config.yaml
n_mels: 40
input: "mfcc"
num_classes: 4
mlp_ratio: 6
fused_qkv: true
qk_norm: false
moe: "expert_choice"
moe_every: 1
width: 192
label_smoothing: 0.05
max_steps: 4500
batch_size: 64
weight_decay: 0.4
adamw_weight_decay_other_params: 0.01
Rows from expert 1 of block 8, named by matrix and row number. Rows with one number belong to one neuron. Each number is 50 + 12 x the weight over its row's rms, rounded and kept within 0 to 99. All counts start at 0. After the name is the row's rms in percent of the matrix's.
# up: expert up (model.blocks.8.mlp.up, 4x96x192), inputs 0-191
# down: expert down (model.blocks.8.mlp.down, 4x192x96, transposed), outputs 0-191
up.25 086:52 49 59 45 28 56 61 67 54 36 41 32 55 52 58 43 60 21 48 59 46 57 50 48 58 57 79 51 52 24 59 42 34 56 67 63 42 62 53 53 46 60 45 78 29 39 44 60 66 49 49 58 48 46 49 79 67 41 45 45 57 44 41 50 34 49 60 48 66 44 58 54 59 43 45 50 47 11 57 45 51 56 55 48 46 61 41 42 45 43 47 59 48 70 37 33 50 76 62 45 69 47 47 47 72 44 45 58 17 45 57 58 31 56 54 53 47 51 38 49 47 71 38 33 30 56 37 49 53 42 34 54 99 41 28 63 44 60 52 44 58 65 44 40 54 42 76 81 46 45 54 56 62 51 48 59 31 51 53 41 48 51 47 42 52 62 57 68 61 34 40 49 52 40 40 37 49 46 48 48 49 55 35 70 37 51 46 57 62 59 54 61
down.25 094:64 49 60 29 76 61 21 15 36 45 59 44 31 55 43 47 50 76 44 33 62 57 67 46 37 30 41 54 50 69 53 49 59 35 36 65 46 43 51 35 52 52 44 39 70 55 55 34 47 41 64 75 61 61 39 53 45 47 65 54 48 41 28 46 54 50 61 54 44 33 48 38 61 46 44 59 57 58 46 66 56 33 44 66 41 63 70 44 58 73 44 39 40 31 40 32 48 50 54 71 49 53 42 41 29 63 55 66 54 40 61 40 62 38 40 46 44 51 52 52 47 56 59 73 29 50 62 51 56 48 63 47 19 40 48 38 68 44 49 76 60 31 60 64 48 40 51 44 46 55 80 33 43 44 43 57 51 42 37 57 47 48 58 56 49 60 56 29 52 64 57 44 49 69 50 40 45 58 49 50 52 48 90 47 72 47 55 36 54 42 58 52
up.26 112:51 48 53 46 58 52 50 38 53 54 57 55 68 46 54 31 64 43 48 62 57 25 57 35 55 70 56 60 65 65 34 38 49 24 59 51 60 42 32 60 46 33 48 79 50 49 59 35 46 54 65 63 54 69 43 56 46 46 26 48 32 66 48 32 61 48 59 25 57 50 63 51 43 55 52 51 43 42 49 52 44 78 67 48 31 59 48 54 37 37 53 52 32 68 40 65 55 60 45 47 53 32 43 46 21 56 46 48 67 56 60 86 43 45 38 46 54 36 60 37 38 56 55 41 53 50 53 38 60 40 29 47 41 59 39 56 58 52 63 54 64 67 40 28 48 58 41 59 54 43 59 50 41 59 26 16 64 58 39 58 38 53 64 55 52 45 72 53 63 55 46 36 48 43 31 35 37 37 42 53 47 30 39 55 54 38 34 67 50 23 40 78
down.26 107:52 51 46 47 39 38 46 58 48 41 49 40 33 42 66 55 35 58 71 51 32 51 46 67 55 46 58 48 48 62 44 50 61 51 54 49 46 31 56 33 44 56 53 38 45 47 52 62 62 45 03 45 26 39 59 38 57 58 50 31 67 44 64 87 34 58 43 64 67 49 44 64 37 46 55 60 54 38 43 41 45 28 53 47 87 55 58 39 58 64 48 44 41 58 56 49 32 62 36 39 43 53 39 48 69 35 35 69 41 38 42 29 54 45 63 54 43 48 64 63 50 47 42 62 42 59 62 43 49 46 25 51 61 11 45 68 56 51 44 69 41 66 40 51 57 59 63 53 51 53 50 54 44 52 84 56 36 58 47 43 47 55 55 64 65 48 46 46 39 38 46 49 48 53 55 66 55 46 66 43 70 54 48 26 58 55 53 18 48 70 53 62
up.27 120:69 40 46 37 58 54 39 12 33 56 29 32 71 48 42 50 51 68 51 60 51 54 45 70 57 60 51 43 45 54 61 39 28 48 59 52 54 56 38 55 42 30 58 48 44 40 34 48 43 42 41 49 40 65 66 66 50 50 50 54 53 62 59 56 55 41 46 32 54 52 36 24 52 53 46 58 57 55 51 57 34 64 43 51 41 49 39 41 28 48 30 68 48 63 52 57 47 61 46 44 50 56 41 64 25 46 41 47 48 44 48 65 30 26 29 48 34 61 40 39 64 61 66 48 45 54 68 43 66 41 60 73 61 55 42 47 43 54 41 63 38 41 48 56 41 43 37 55 69 62 79 50 60 70 14 27 51 56 57 57 45 56 49 57 69 41 65 57 62 26 64 58 49 41 44 64 47 51 84 50 50 52 43 47 57 42 53 92 49 52 54 55
down.27 100:49 62 44 48 37 61 53 56 42 45 39 58 23 65 58 27 51 18 48 39 62 45 88 50 45 43 42 56 63 55 36 43 51 43 29 70 51 40 41 44 53 65 46 61 28 53 55 52 64 46 55 55 61 25 47 51 40 52 59 45 45 45 45 60 45 60 31 60 59 30 39 38 49 69 63 62 47 70 49 53 57 26 45 54 47 57 41 66 63 58 60 46 36 67 45 69 66 72 27 51 53 42 62 59 68 49 45 41 38 52 70 72 57 39 66 45 46 40 55 60 51 37 36 70 46 57 58 54 53 45 44 27 65 54 58 59 62 44 62 50 47 39 57 52 37 74 55 26 30 43 29 52 46 51 50 46 46 34 52 47 53 50 48 68 60 62 47 38 29 65 53 44 42 47 55 37 85 49 58 30 30 56 58 41 70 51 35 43 55 69 55 59
up.28 070:47 40 50 51 44 66 62 26 71 45 56 43 57 50 39 60 48 47 56 37 56 54 41 46 71 46 60 40 58 24 58 71 36 56 59 61 52 77 45 58 48 70 47 54 17 48 48 38 46 46 57 54 54 51 61 83 44 60 44 54 55 37 67 58 45 42 50 44 51 22 54 58 65 50 47 58 60 41 46 56 19 65 44 44 61 42 60 44 50 37 59 31 40 56 63 63 59 34 43 67 45 61 38 52 39 33 43 24 35 58 54 44 45 52 26 47 50 46 67 49 38 52 65 50 43 38 42 43 31 75 32 65 30 52 52 52 76 63 48 50 39 59 65 42 55 27 70 49 51 54 47 47 72 63 35 68 57 55 49 42 51 54 52 59 45 37 56 50 60 61 54 37 49 42 32 49 51 60 13 56 67 67 46 42 54 49 36 50 73 64 56 34
down.28 070:45 53 49 46 33 55 50 87 59 46 56 44 67 40 42 69 44 33 43 59 57 49 31 45 51 47 74 53 38 46 69 37 37 47 30 60 41 35 62 52 48 40 51 41 83 66 50 49 54 46 43 43 64 58 36 31 38 52 53 58 37 50 49 42 58 57 29 46 45 72 45 54 34 44 48 49 57 50 44 46 48 61 61 42 52 59 45 35 65 59 56 72 51 38 37 61 70 57 47 42 49 50 51 32 51 67 39 74 65 49 42 24 30 52 62 52 56 35 42 43 43 38 54 24 49 60 45 54 54 37 59 82 61 49 46 61 51 53 44 43 68 59 69 34 56 43 62 41 46 44 59 37 39 55 57 34 49 50 65 56 31 56 51 46 72 51 65 55 21 62 47 49 22 51 58 48 52 75 48 56 58 49 26 44 58 55 58 21 74 74 50 59
up.29 140:73 54 60 51 27 46 31 49 63 38 26 36 26 49 51 61 58 29 30 44 53 54 64 53 53 68 53 49 60 38 43 38 58 48 45 60 49 61 58 55 50 49 61 49 53 45 37 91 57 59 75 52 45 41 54 43 63 46 50 60 59 39 66 57 43 44 30 41 40 65 46 37 48 49 55 56 67 40 59 45 34 64 46 54 75 73 51 59 63 66 67 51 16 64 42 41 62 21 65 20 49 39 10 55 50 57 57 63 44 53 40 51 48 46 36 37 48 43 52 57 63 45 52 27 46 65 42 56 62 39 54 59 31 49 44 37 45 67 50 75 47 39 50 61 34 45 64 70 56 50 60 50 48 64 40 57 48 54 64 47 40 49 59 53 62 47 53 38 53 35 57 43 36 50 50 31 61 28 65 42 51 45 27 53 59 49 51 43 60 57 52 46
down.29 143:32 60 35 58 60 59 59 17 60 49 26 45 38 61 28 42 58 31 69 56 45 56 55 41 56 65 35 66 55 61 46 47 45 44 31 67 36 45 44 54 52 47 39 57 32 69 64 31 49 50 61 50 59 67 58 68 40 42 45 54 47 54 42 36 65 50 38 57 37 53 45 64 63 55 52 39 65 53 61 54 89 53 47 53 42 40 58 64 41 42 37 52 62 34 34 60 41 55 49 43 56 49 61 37 53 64 63 56 27 46 55 67 34 67 74 44 34 44 25 71 50 51 45 70 43 32 46 51 49 44 54 44 47 35 51 65 66 43 50 42 56 57 41 58 55 51 42 50 42 50 67 41 51 60 65 51 48 58 63 39 54 57 47 60 48 43 30 40 35 53 60 40 51 43 34 99 65 48 61 56 51 44 47 50 57 32 45 54 24 55 58 22
up.30 097:56 55 57 61 53 52 60 77 45 57 69 62 46 48 42 44 59 30 49 61 52 57 57 48 42 37 58 61 59 34 40 39 72 45 42 43 43 56 79 47 48 55 49 56 60 41 53 56 37 51 52 42 64 59 41 41 59 62 37 40 41 49 26 36 29 53 57 65 32 51 63 48 46 34 45 31 45 15 59 44 40 42 42 70 42 55 39 24 41 39 59 34 47 50 47 28 51 58 57 71 49 51 42 41 49 54 49 30 55 50 36 25 51 39 57 55 46 63 60 38 52 53 49 66 58 56 53 68 14 70 50 60 48 44 48 41 81 46 57 51 52 53 54 62 36 54 76 71 53 50 38 64 56 38 40 47 47 46 48 32 58 57 56 39 80 52 39 69 66 47 39 59 61 62 47 47 64 63 30 59 58 51 54 33 56 47 74 12 43 59 54 44
down.30 088:63 54 34 48 61 52 32 50 67 52 67 38 54 86 75 42 44 65 34 28 55 48 36 35 50 22 71 51 34 48 73 71 50 54 52 46 54 53 38 40 49 58 46 46 83 37 43 37 37 51 55 58 44 60 45 66 66 47 56 40 48 37 48 31 35 52 58 50 56 52 45 57 46 36 61 66 27 54 24 59 35 55 44 52 53 59 48 62 44 65 52 49 48 53 61 46 60 42 35 64 56 45 49 52 67 59 46 76 59 37 56 13 47 45 56 47 60 22 39 51 40 48 45 43 56 59 53 52 46 48 31 62 43 37 58 50 34 43 51 44 41 53 52 45 44 52 58 63 34 63 70 47 57 60 56 66 39 44 49 53 41 46 52 31 38 45 54 62 59 68 53 48 63 91 37 56 32 39 65 36 44 59 41 41 58 64 52 46 74 56 49 71
up.31 096:47 50 58 50 51 44 38 34 54 54 48 53 28 42 39 50 61 19 54 21 84 37 56 45 65 62 50 72 51 46 37 49 55 49 43 51 25 24 51 73 39 61 48 43 23 45 61 49 54 58 67 46 45 50 48 70 49 48 40 66 46 42 46 52 61 17 41 11 31 33 55 49 62 51 58 51 46 56 73 37 75 69 57 53 50 57 36 42 53 56 45 50 59 59 49 71 55 61 62 30 59 28 66 54 31 44 57 55 55 69 48 63 52 55 37 46 40 25 58 53 62 48 41 54 39 54 43 52 50 47 49 39 53 51 55 77 47 55 45 63 52 32 51 41 41 26 41 58 62 64 39 38 37 57 59 45 53 64 40 36 65 51 53 61 55 30 35 66 39 74 49 50 37 58 42 44 43 59 47 35 51 54 54 60 53 52 49 63 29 49 51 55
down.31 082:49 37 40 29 59 37 91 50 57 33 71 44 55 42 30 55 46 40 45 74 51 44 73 56 48 64 42 32 39 35 54 52 37 46 50 77 62 46 47 50 48 32 62 28 59 63 43 65 50 51 43 54 52 19 46 26 38 54 51 40 49 49 52 72 23 63 52 61 66 42 43 45 53 58 36 56 52 62 54 40 63 42 49 54 73 54 34 59 49 45 36 47 54 30 46 56 58 16 71 46 55 43 33 38 66 45 47 58 77 59 40 35 61 47 55 61 56 42 46 35 40 53 55 51 17 60 42 48 40 37 50 47 55 52 52 53 41 37 40 55 40 66 31 64 52 64 45 60 55 48 61 71 53 25 61 57 55 47 52 52 44 62 49 75 37 55 56 57 54 38 58 49 44 49 54 64 59 41 49 52 52 43 60 40 56 46 36 69 80 62 53 61
up.32 058:57 49 56 55 51 47 65 41 52 49 45 59 61 45 37 42 51 29 64 30 55 48 55 60 75 48 50 46 59 48 52 22 46 52 51 57 38 56 50 59 43 47 59 41 47 48 66 38 28 67 43 39 48 37 55 48 43 43 43 40 55 43 58 56 50 29 61 46 39 45 55 34 58 50 46 44 43 36 41 44 55 50 40 48 49 68 48 50 81 53 49 42 44 39 53 35 47 49 54 31 71 43 44 67 50 44 52 49 29 42 59 78 28 29 53 39 37 43 59 51 64 46 72 62 23 73 48 60 44 43 49 64 74 39 42 56 31 54 43 73 70 33 47 56 42 34 48 56 35 50 70 35 36 55 64 58 66 64 43 69 54 59 46 69 46 34 50 53 67 49 53 54 52 62 46 87 41 73 53 68 40 31 53 27 72 71 36 31 39 72 46 57
down.32 056:45 50 58 35 50 62 37 53 54 35 26 41 38 51 52 41 53 58 40 52 60 48 42 46 43 60 35 45 59 50 50 53 28 46 49 62 31 24 46 45 58 28 54 53 35 43 53 55 70 55 33 52 50 74 37 65 33 66 66 45 25 42 40 53 30 59 44 49 58 60 34 73 44 58 42 64 44 56 45 60 81 45 53 57 54 67 49 46 40 28 35 35 43 65 20 55 43 45 65 52 40 67 60 58 54 59 66 47 92 49 55 55 84 50 54 52 50 62 31 33 43 42 44 68 82 45 38 48 72 42 56 43 30 66 47 58 51 49 40 65 45 47 48 47 59 61 41 41 52 52 57 51 44 59 45 34 43 42 62 37 47 60 50 39 47 66 54 48 63 55 40 53 41 55 54 63 56 46 39 46 60 58 67 31 42 44 45 67 62 38 36 79
up.33 161:52 56 52 18 55 54 37 68 42 45 27 45 44 43 40 46 62 38 46 60 79 45 51 51 47 46 74 70 42 63 48 36 65 50 44 57 47 45 55 40 45 50 54 41 39 37 27 64 48 48 49 53 42 53 60 69 48 52 38 59 51 51 39 59 46 41 49 56 47 51 53 55 47 64 42 45 58 42 41 56 56 45 61 54 66 65 39 47 62 76 62 83 65 84 13 34 48 63 52 32 53 56 08 56 43 63 53 58 67 48 54 65 62 52 68 58 38 52 56 50 47 45 35 37 22 50 57 62 47 39 66 35 59 39 53 49 33 44 60 57 57 63 32 63 38 64 64 47 71 58 74 62 36 29 47 51 44 42 47 51 34 49 39 69 39 44 63 44 53 39 61 45 47 38 44 66 39 45 56 27 44 53 37 60 61 46 49 40 67 40 49 51
down.33 181:52 57 52 64 38 59 66 27 45 67 42 61 48 54 44 55 58 63 54 48 41 43 77 39 48 54 15 60 65 60 42 46 62 53 26 42 70 59 53 68 51 45 46 53 50 55 51 59 44 51 76 34 62 32 54 50 59 46 40 56 31 54 33 34 64 51 62 60 31 48 35 41 49 32 49 50 35 53 72 53 64 41 54 46 21 45 42 44 23 38 44 50 52 38 48 41 60 46 59 51 40 50 72 51 34 53 53 37 50 59 52 99 37 38 46 42 36 47 47 62 60 53 67 56 47 52 49 38 63 50 53 73 26 64 43 60 62 40 52 50 68 38 57 57 48 40 41 64 53 52 49 29 47 65 49 45 58 48 47 57 61 42 52 35 59 48 55 27 45 48 50 47 54 34 68 41 52 56 73 64 45 39 57 57 30 35 52 63 18 51 47 57
up.34 090:61 49 51 91 59 60 54 45 57 40 48 53 62 58 54 59 41 43 58 51 21 51 37 31 47 60 63 38 63 53 57 58 56 50 45 48 63 35 44 39 36 70 46 54 71 40 63 32 51 60 58 44 59 80 51 44 48 57 40 46 53 40 46 38 43 59 64 59 54 57 57 54 39 40 42 48 59 23 55 37 51 63 60 46 44 46 59 57 31 43 69 47 44 51 59 44 40 37 46 70 57 59 57 31 44 56 49 40 42 39 34 26 57 38 35 39 66 61 47 39 34 53 38 59 58 40 48 54 20 92 26 42 59 31 48 26 77 54 45 51 47 57 70 45 52 61 57 48 51 45 57 59 51 58 31 53 43 36 52 34 63 59 38 38 67 61 51 56 27 63 42 48 45 89 54 44 73 39 39 64 53 60 56 49 38 52 57 51 50 56 49 38
down.34 097:44 51 32 38 38 43 29 64 61 52 42 39 53 46 53 37 50 75 42 43 49 52 30 44 56 24 68 30 49 50 56 61 45 53 62 41 48 42 53 55 56 51 52 38 77 49 45 29 50 48 37 50 41 54 36 45 65 54 55 46 54 48 49 33 46 58 38 53 73 68 63 64 48 51 55 55 59 38 39 58 40 40 53 51 56 60 43 58 41 43 48 49 57 53 75 51 43 57 53 52 56 50 60 48 65 35 25 97 60 55 50 22 31 44 53 51 52 58 75 35 53 58 47 35 60 48 42 46 57 51 27 67 51 37 42 58 46 53 47 48 50 72 54 47 63 49 63 64 61 57 56 49 50 66 73 36 33 59 41 49 47 56 73 51 37 40 54 67 85 47 49 52 46 43 36 31 33 55 47 43 74 60 18 65 30 56 56 47 79 57 57 46
up.35 158:56 57 43 13 36 41 34 58 56 49 40 43 19 65 51 46 44 37 36 48 59 54 60 87 54 41 34 59 27 60 44 48 34 53 41 62 55 39 38 32 59 39 55 48 45 43 33 77 43 62 50 49 54 49 55 44 60 47 56 50 46 53 68 72 68 53 32 42 69 58 29 32 56 59 51 57 54 69 64 55 67 56 38 47 49 60 38 54 43 69 54 47 39 55 49 43 37 76 50 31 50 41 39 67 54 48 46 79 65 44 59 64 61 50 47 47 27 59 46 58 51 61 40 56 44 41 68 49 71 01 53 57 60 62 57 60 58 55 36 63 59 40 48 63 58 58 30 53 56 60 65 43 47 50 46 49 48 44 40 58 43 51 35 63 57 38 61 42 51 34 60 38 49 38 38 28 61 47 64 33 47 57 65 41 44 51 56 62 44 53 54 62
down.35 157:38 53 64 44 66 62 49 30 27 47 43 62 20 48 49 41 54 30 70 41 53 51 92 57 47 56 61 56 58 67 51 31 50 58 45 47 57 54 58 44 48 66 45 49 19 39 50 53 41 45 61 56 48 33 53 49 48 47 57 55 67 56 51 55 40 47 61 24 28 36 61 34 31 69 54 64 54 48 61 43 71 38 40 55 56 44 45 49 59 58 40 40 63 74 39 64 37 43 45 54 34 51 39 40 62 52 63 45 42 58 46 67 59 41 45 49 57 38 34 43 53 54 41 45 03 59 56 52 44 57 72 36 50 43 45 63 37 34 59 54 41 34 25 72 45 45 45 53 53 58 47 56 52 45 61 64 66 42 50 56 43 54 59 67 71 49 59 36 29 35 43 50 56 52 56 74 49 46 69 44 39 50 62 45 72 42 38 58 27 52 45 49
up.36 078:41 60 43 52 56 57 70 61 48 61 68 47 63 34 43 42 51 37 54 68 53 44 66 43 46 44 48 49 49 48 56 52 40 41 66 53 52 42 45 31 44 42 49 60 43 39 73 60 46 58 29 53 69 40 59 17 64 54 52 43 51 64 43 44 44 62 73 36 48 47 59 42 34 54 51 39 35 60 45 52 67 66 63 42 50 63 38 70 28 33 76 44 74 59 60 44 47 51 42 78 35 43 64 61 36 41 41 70 63 56 47 67 67 44 53 62 54 62 61 37 58 58 59 53 51 24 35 45 46 10 45 32 55 44 56 27 65 29 50 63 65 55 23 30 51 65 39 69 60 40 53 43 37 32 42 36 46 56 60 70 45 54 42 54 43 49 51 51 66 59 43 55 61 35 48 52 41 42 55 51 46 52 55 52 38 38 27 64 69 56 53 37
down.36 074:63 43 48 56 72 39 43 39 40 52 50 61 15 50 55 47 50 78 55 66 44 53 47 49 49 38 71 64 40 77 60 59 62 49 39 43 55 37 53 28 49 64 51 43 51 35 52 40 39 41 53 55 33 53 65 53 52 47 42 44 70 43 49 79 61 50 58 61 68 51 45 35 51 46 51 63 58 38 58 33 17 50 55 44 59 61 61 35 56 60 46 48 47 52 57 50 23 65 51 40 55 36 58 37 63 58 48 42 34 50 28 34 24 46 60 44 59 50 69 51 18 59 52 23 24 65 62 47 42 65 34 70 61 49 58 44 38 47 47 52 47 58 31 75 54 67 41 38 53 54 46 41 50 69 63 65 49 40 29 57 65 64 53 48 45 53 47 59 35 39 59 53 53 57 57 21 54 50 64 45 71 50 58 42 51 66 53 60 45 38 52 62
up.37 130:53 64 59 58 38 56 44 47 23 64 27 40 23 63 34 48 62 23 34 58 56 49 39 62 50 50 35 66 56 65 44 53 57 70 62 57 44 57 53 73 50 40 49 49 32 42 54 62 39 46 53 53 62 50 48 65 53 50 51 66 61 57 51 58 65 48 44 43 44 50 23 43 66 58 56 39 29 64 52 57 50 61 32 55 40 63 55 52 53 40 25 35 41 74 55 66 47 53 48 33 49 28 65 50 39 47 36 52 64 54 38 79 24 59 34 45 62 42 58 34 75 67 46 49 37 46 45 50 58 47 40 70 46 50 58 81 39 54 49 63 51 54 23 43 62 35 36 57 64 60 61 35 44 50 29 43 51 70 41 46 57 38 64 52 52 33 55 45 63 48 41 53 56 61 55 44 26 52 66 38 38 55 57 64 25 76 55 48 41 46 50 53
down.37 104:43 36 63 41 53 47 51 50 48 40 59 42 56 48 54 44 55 83 86 45 44 52 66 55 57 64 54 46 48 55 52 50 35 55 42 38 62 57 51 27 46 59 51 38 16 64 29 60 53 66 45 68 67 45 60 44 40 40 28 38 48 40 63 47 35 60 40 43 69 40 71 49 41 43 42 51 51 59 60 51 56 29 47 46 50 56 53 40 41 49 50 64 53 46 49 54 53 53 55 50 54 61 28 38 65 60 46 24 41 51 53 38 64 46 60 63 43 64 57 70 30 47 46 40 39 61 70 57 47 50 50 35 20 34 50 46 30 53 48 77 52 52 37 80 51 69 49 59 53 43 48 67 67 30 55 43 54 20 43 47 40 73 45 58 65 41 47 66 44 73 46 54 51 52 61 50 53 22 59 56 44 39 77 51 52 44 55 31 42 25 58 46
up.38 123:43 55 60 58 55 54 74 47 24 59 57 57 69 57 60 37 67 25 43 51 38 34 46 20 61 56 44 45 63 50 57 59 59 46 46 46 51 28 46 54 58 47 43 65 44 60 49 15 49 55 64 53 64 65 50 53 66 52 47 38 38 56 29 52 46 27 51 53 41 47 78 80 49 54 50 47 47 55 36 39 48 55 51 41 44 60 34 55 49 33 40 41 47 36 54 68 60 52 48 39 48 67 29 44 52 57 50 40 30 58 63 39 73 55 57 53 57 36 51 40 58 59 55 50 61 47 49 54 71 35 43 55 52 58 52 57 55 63 65 65 74 82 55 22 39 60 42 57 43 50 32 59 45 45 51 29 54 55 52 41 46 63 65 66 55 38 54 55 75 48 62 35 41 27 46 27 55 27 37 49 66 40 42 56 50 48 39 55 37 23 45 30
down.38 112:54 53 44 42 40 47 26 36 69 53 55 44 35 44 70 65 42 72 42 62 40 59 46 48 49 41 72 18 48 46 73 37 53 43 60 58 43 53 52 64 59 48 58 27 55 47 47 66 24 54 32 45 41 50 52 41 43 46 44 40 69 44 64 51 45 56 59 55 84 54 56 62 60 59 65 51 47 52 47 46 62 64 63 53 67 54 59 45 34 69 43 50 40 52 56 34 43 55 52 50 53 59 87 56 42 43 47 37 62 53 38 10 46 56 42 48 19 58 71 35 54 45 42 46 28 56 73 49 45 48 45 55 44 30 43 53 55 46 39 52 45 40 55 68 52 38 63 48 57 61 84 36 47 50 48 42 49 75 42 34 39 61 50 56 51 45 38 39 35 55 38 44 67 43 56 41 40 47 23 40 63 63 52 44 51 59 60 30 68 41 53 63
up.39 079:57 34 55 33 39 53 47 55 63 36 38 45 46 72 42 74 53 39 41 28 47 40 55 36 39 64 46 57 68 28 40 37 30 57 43 65 25 43 51 74 51 44 53 26 45 49 39 49 52 61 49 49 72 42 67 46 45 45 58 52 55 59 56 69 60 65 60 34 47 35 56 59 72 52 60 57 61 43 56 57 43 64 28 50 43 66 55 55 46 52 63 52 28 33 55 60 49 50 51 54 51 61 35 41 45 34 40 49 47 42 57 52 45 34 37 41 36 67 46 59 71 55 64 52 51 41 51 46 55 51 11 87 65 44 57 49 49 50 43 57 43 27 28 30 48 37 40 41 45 55 53 49 54 69 73 43 44 49 50 40 59 49 43 60 43 27 41 59 59 73 62 51 37 64 61 63 30 63 73 55 50 53 56 45 62 63 69 62 32 69 55 46
down.39 069:43 47 43 48 52 60 49 57 58 66 40 51 39 57 28 35 57 38 27 53 47 48 56 44 47 45 54 51 46 41 49 48 35 46 63 46 48 51 45 48 39 55 57 44 36 47 58 25 47 57 54 48 51 89 56 43 48 55 54 50 37 46 56 36 53 36 46 47 41 29 18 10 31 64 42 45 57 50 44 50 63 58 35 63 25 43 59 35 48 55 44 50 42 61 48 70 50 27 59 40 44 51 63 53 53 63 67 53 56 46 53 25 60 61 58 58 55 46 55 39 31 45 64 68 64 60 28 37 44 42 59 28 52 63 56 55 50 50 64 61 80 63 64 57 44 54 52 64 56 35 64 47 44 63 27 56 55 44 43 42 55 69 50 52 52 64 62 52 45 50 67 67 28 44 62 67 80 61 35 54 27 36 30 44 50 54 25 43 78 62 52 57
up.40 076:51 61 39 51 44 61 64 89 33 56 62 36 59 47 49 45 58 39 39 58 45 59 39 37 37 53 56 58 57 30 75 72 53 55 56 58 63 37 59 35 43 74 63 67 56 47 55 47 58 47 47 42 60 43 25 45 64 50 52 44 41 66 43 56 43 61 50 67 38 62 60 53 48 70 49 43 47 42 22 35 31 67 38 57 43 47 50 53 46 47 49 65 52 47 59 41 59 41 56 71 39 71 41 50 46 65 51 36 41 40 66 49 54 40 49 49 38 64 55 40 70 67 64 52 79 50 27 64 37 30 52 53 56 50 57 50 62 41 63 49 46 37 37 32 51 56 49 42 29 43 44 58 48 43 49 47 47 38 66 59 57 31 44 10 48 62 45 30 62 56 47 48 74 60 55 38 53 62 47 39 43 27 50 49 64 49 58 17 35 68 55 44
down.40 084:49 60 43 41 51 47 25 30 62 59 39 35 29 58 74 51 59 91 19 38 42 62 44 48 54 40 72 41 19 28 62 45 64 36 54 51 41 32 54 25 54 56 44 49 50 31 52 49 38 50 59 60 37 67 60 48 44 49 43 43 65 43 55 29 55 56 62 39 64 27 43 57 42 59 50 61 44 46 49 72 52 47 40 49 61 69 71 41 48 75 36 40 49 50 47 45 49 53 42 37 56 39 50 40 39 41 53 46 55 38 41 12 48 49 62 38 56 42 57 52 39 61 57 46 53 55 64 50 45 56 47 51 58 63 56 58 45 39 47 39 51 44 81 71 61 54 65 41 54 54 82 44 59 56 39 38 39 47 24 43 49 63 53 30 50 64 39 44 56 50 56 52 60 58 56 65 42 58 53 57 77 71 41 47 57 50 50 47 51 45 54 70
up.41 132:57 56 40 52 81 51 69 34 44 78 31 64 64 47 41 27 70 31 63 37 72 26 57 31 63 32 56 51 67 50 59 45 58 53 48 42 51 34 29 40 45 33 38 62 23 30 59 27 50 51 57 42 46 47 44 66 67 39 49 53 38 60 40 34 62 48 57 52 20 59 37 60 59 65 50 63 69 51 37 34 40 48 62 37 54 56 43 47 35 37 52 59 62 70 54 56 58 36 36 57 47 36 46 53 34 53 55 48 65 44 44 40 67 52 27 59 53 44 59 24 59 35 72 76 50 64 62 39 61 60 36 58 39 49 42 48 53 42 73 47 51 68 66 36 44 59 45 40 63 51 59 56 33 41 65 37 48 50 47 43 44 59 52 37 44 54 43 49 62 67 63 36 53 44 37 43 36 59 46 52 48 44 62 56 65 51 55 57 47 43 65 38
down.41 139:50 51 53 39 31 44 44 62 62 49 53 45 61 58 35 56 39 80 24 54 39 45 28 60 59 67 45 44 57 46 57 39 63 51 41 46 59 34 47 68 49 68 50 43 57 48 38 59 29 40 32 41 35 59 52 22 63 45 34 33 44 50 52 77 47 52 45 66 74 80 48 53 33 44 51 46 51 39 65 48 31 58 54 54 47 45 57 49 50 38 48 52 35 74 43 59 64 56 48 34 62 61 64 47 49 55 38 51 20 47 28 32 25 42 66 46 65 42 43 76 46 46 42 37 32 41 55 42 56 55 46 64 66 59 47 54 70 51 51 60 61 57 63 67 55 76 48 51 38 48 50 34 49 61 60 45 30 49 52 61 53 60 53 53 42 34 75 60 55 34 40 35 50 43 66 33 52 47 46 48 43 56 30 55 55 42 50 66 40 85 48 65
up.42 060:42 53 50 49 60 49 64 50 52 33 40 72 45 44 35 48 62 45 43 44 62 50 64 59 46 40 74 70 49 60 58 63 29 42 41 45 52 46 48 37 68 29 32 48 35 33 49 43 48 45 39 63 46 58 24 64 47 56 52 56 62 59 45 56 39 52 50 50 54 50 59 35 55 39 31 26 41 49 51 71 71 48 63 78 54 57 53 20 47 39 61 39 32 43 28 53 57 58 28 76 49 64 55 60 28 30 49 37 61 43 32 73 42 51 21 45 45 43 60 50 62 50 58 65 57 58 57 50 42 28 58 68 41 30 50 48 27 35 39 65 52 28 45 38 52 36 47 40 51 49 61 59 56 73 51 72 51 60 51 54 36 71 52 48 63 46 44 76 57 43 27 50 56 60 56 58 40 57 53 67 60 45 63 54 49 48 53 33 46 65 64 60
down.42 061:57 56 43 55 47 50 47 54 55 40 64 43 29 54 62 56 45 62 52 49 74 55 62 66 50 36 53 62 39 50 30 47 62 52 58 29 35 44 40 56 40 41 61 61 61 53 51 16 24 50 57 55 42 46 59 40 54 54 46 33 26 50 55 47 32 48 40 39 50 29 40 64 57 44 48 62 37 42 46 47 40 42 47 37 32 41 31 50 87 56 50 74 44 62 41 44 69 54 62 51 44 49 29 58 47 54 41 56 78 41 70 26 44 58 54 47 49 65 51 58 41 44 46 32 49 52 39 41 68 46 26 41 99 69 45 62 51 62 43 70 63 53 21 49 42 46 65 60 39 55 39 50 52 62 48 52 35 48 45 45 56 44 60 50 50 56 70 46 76 62 47 45 37 56 52 46 57 48 55 44 39 48 51 50 61 44 48 43 56 89 52 54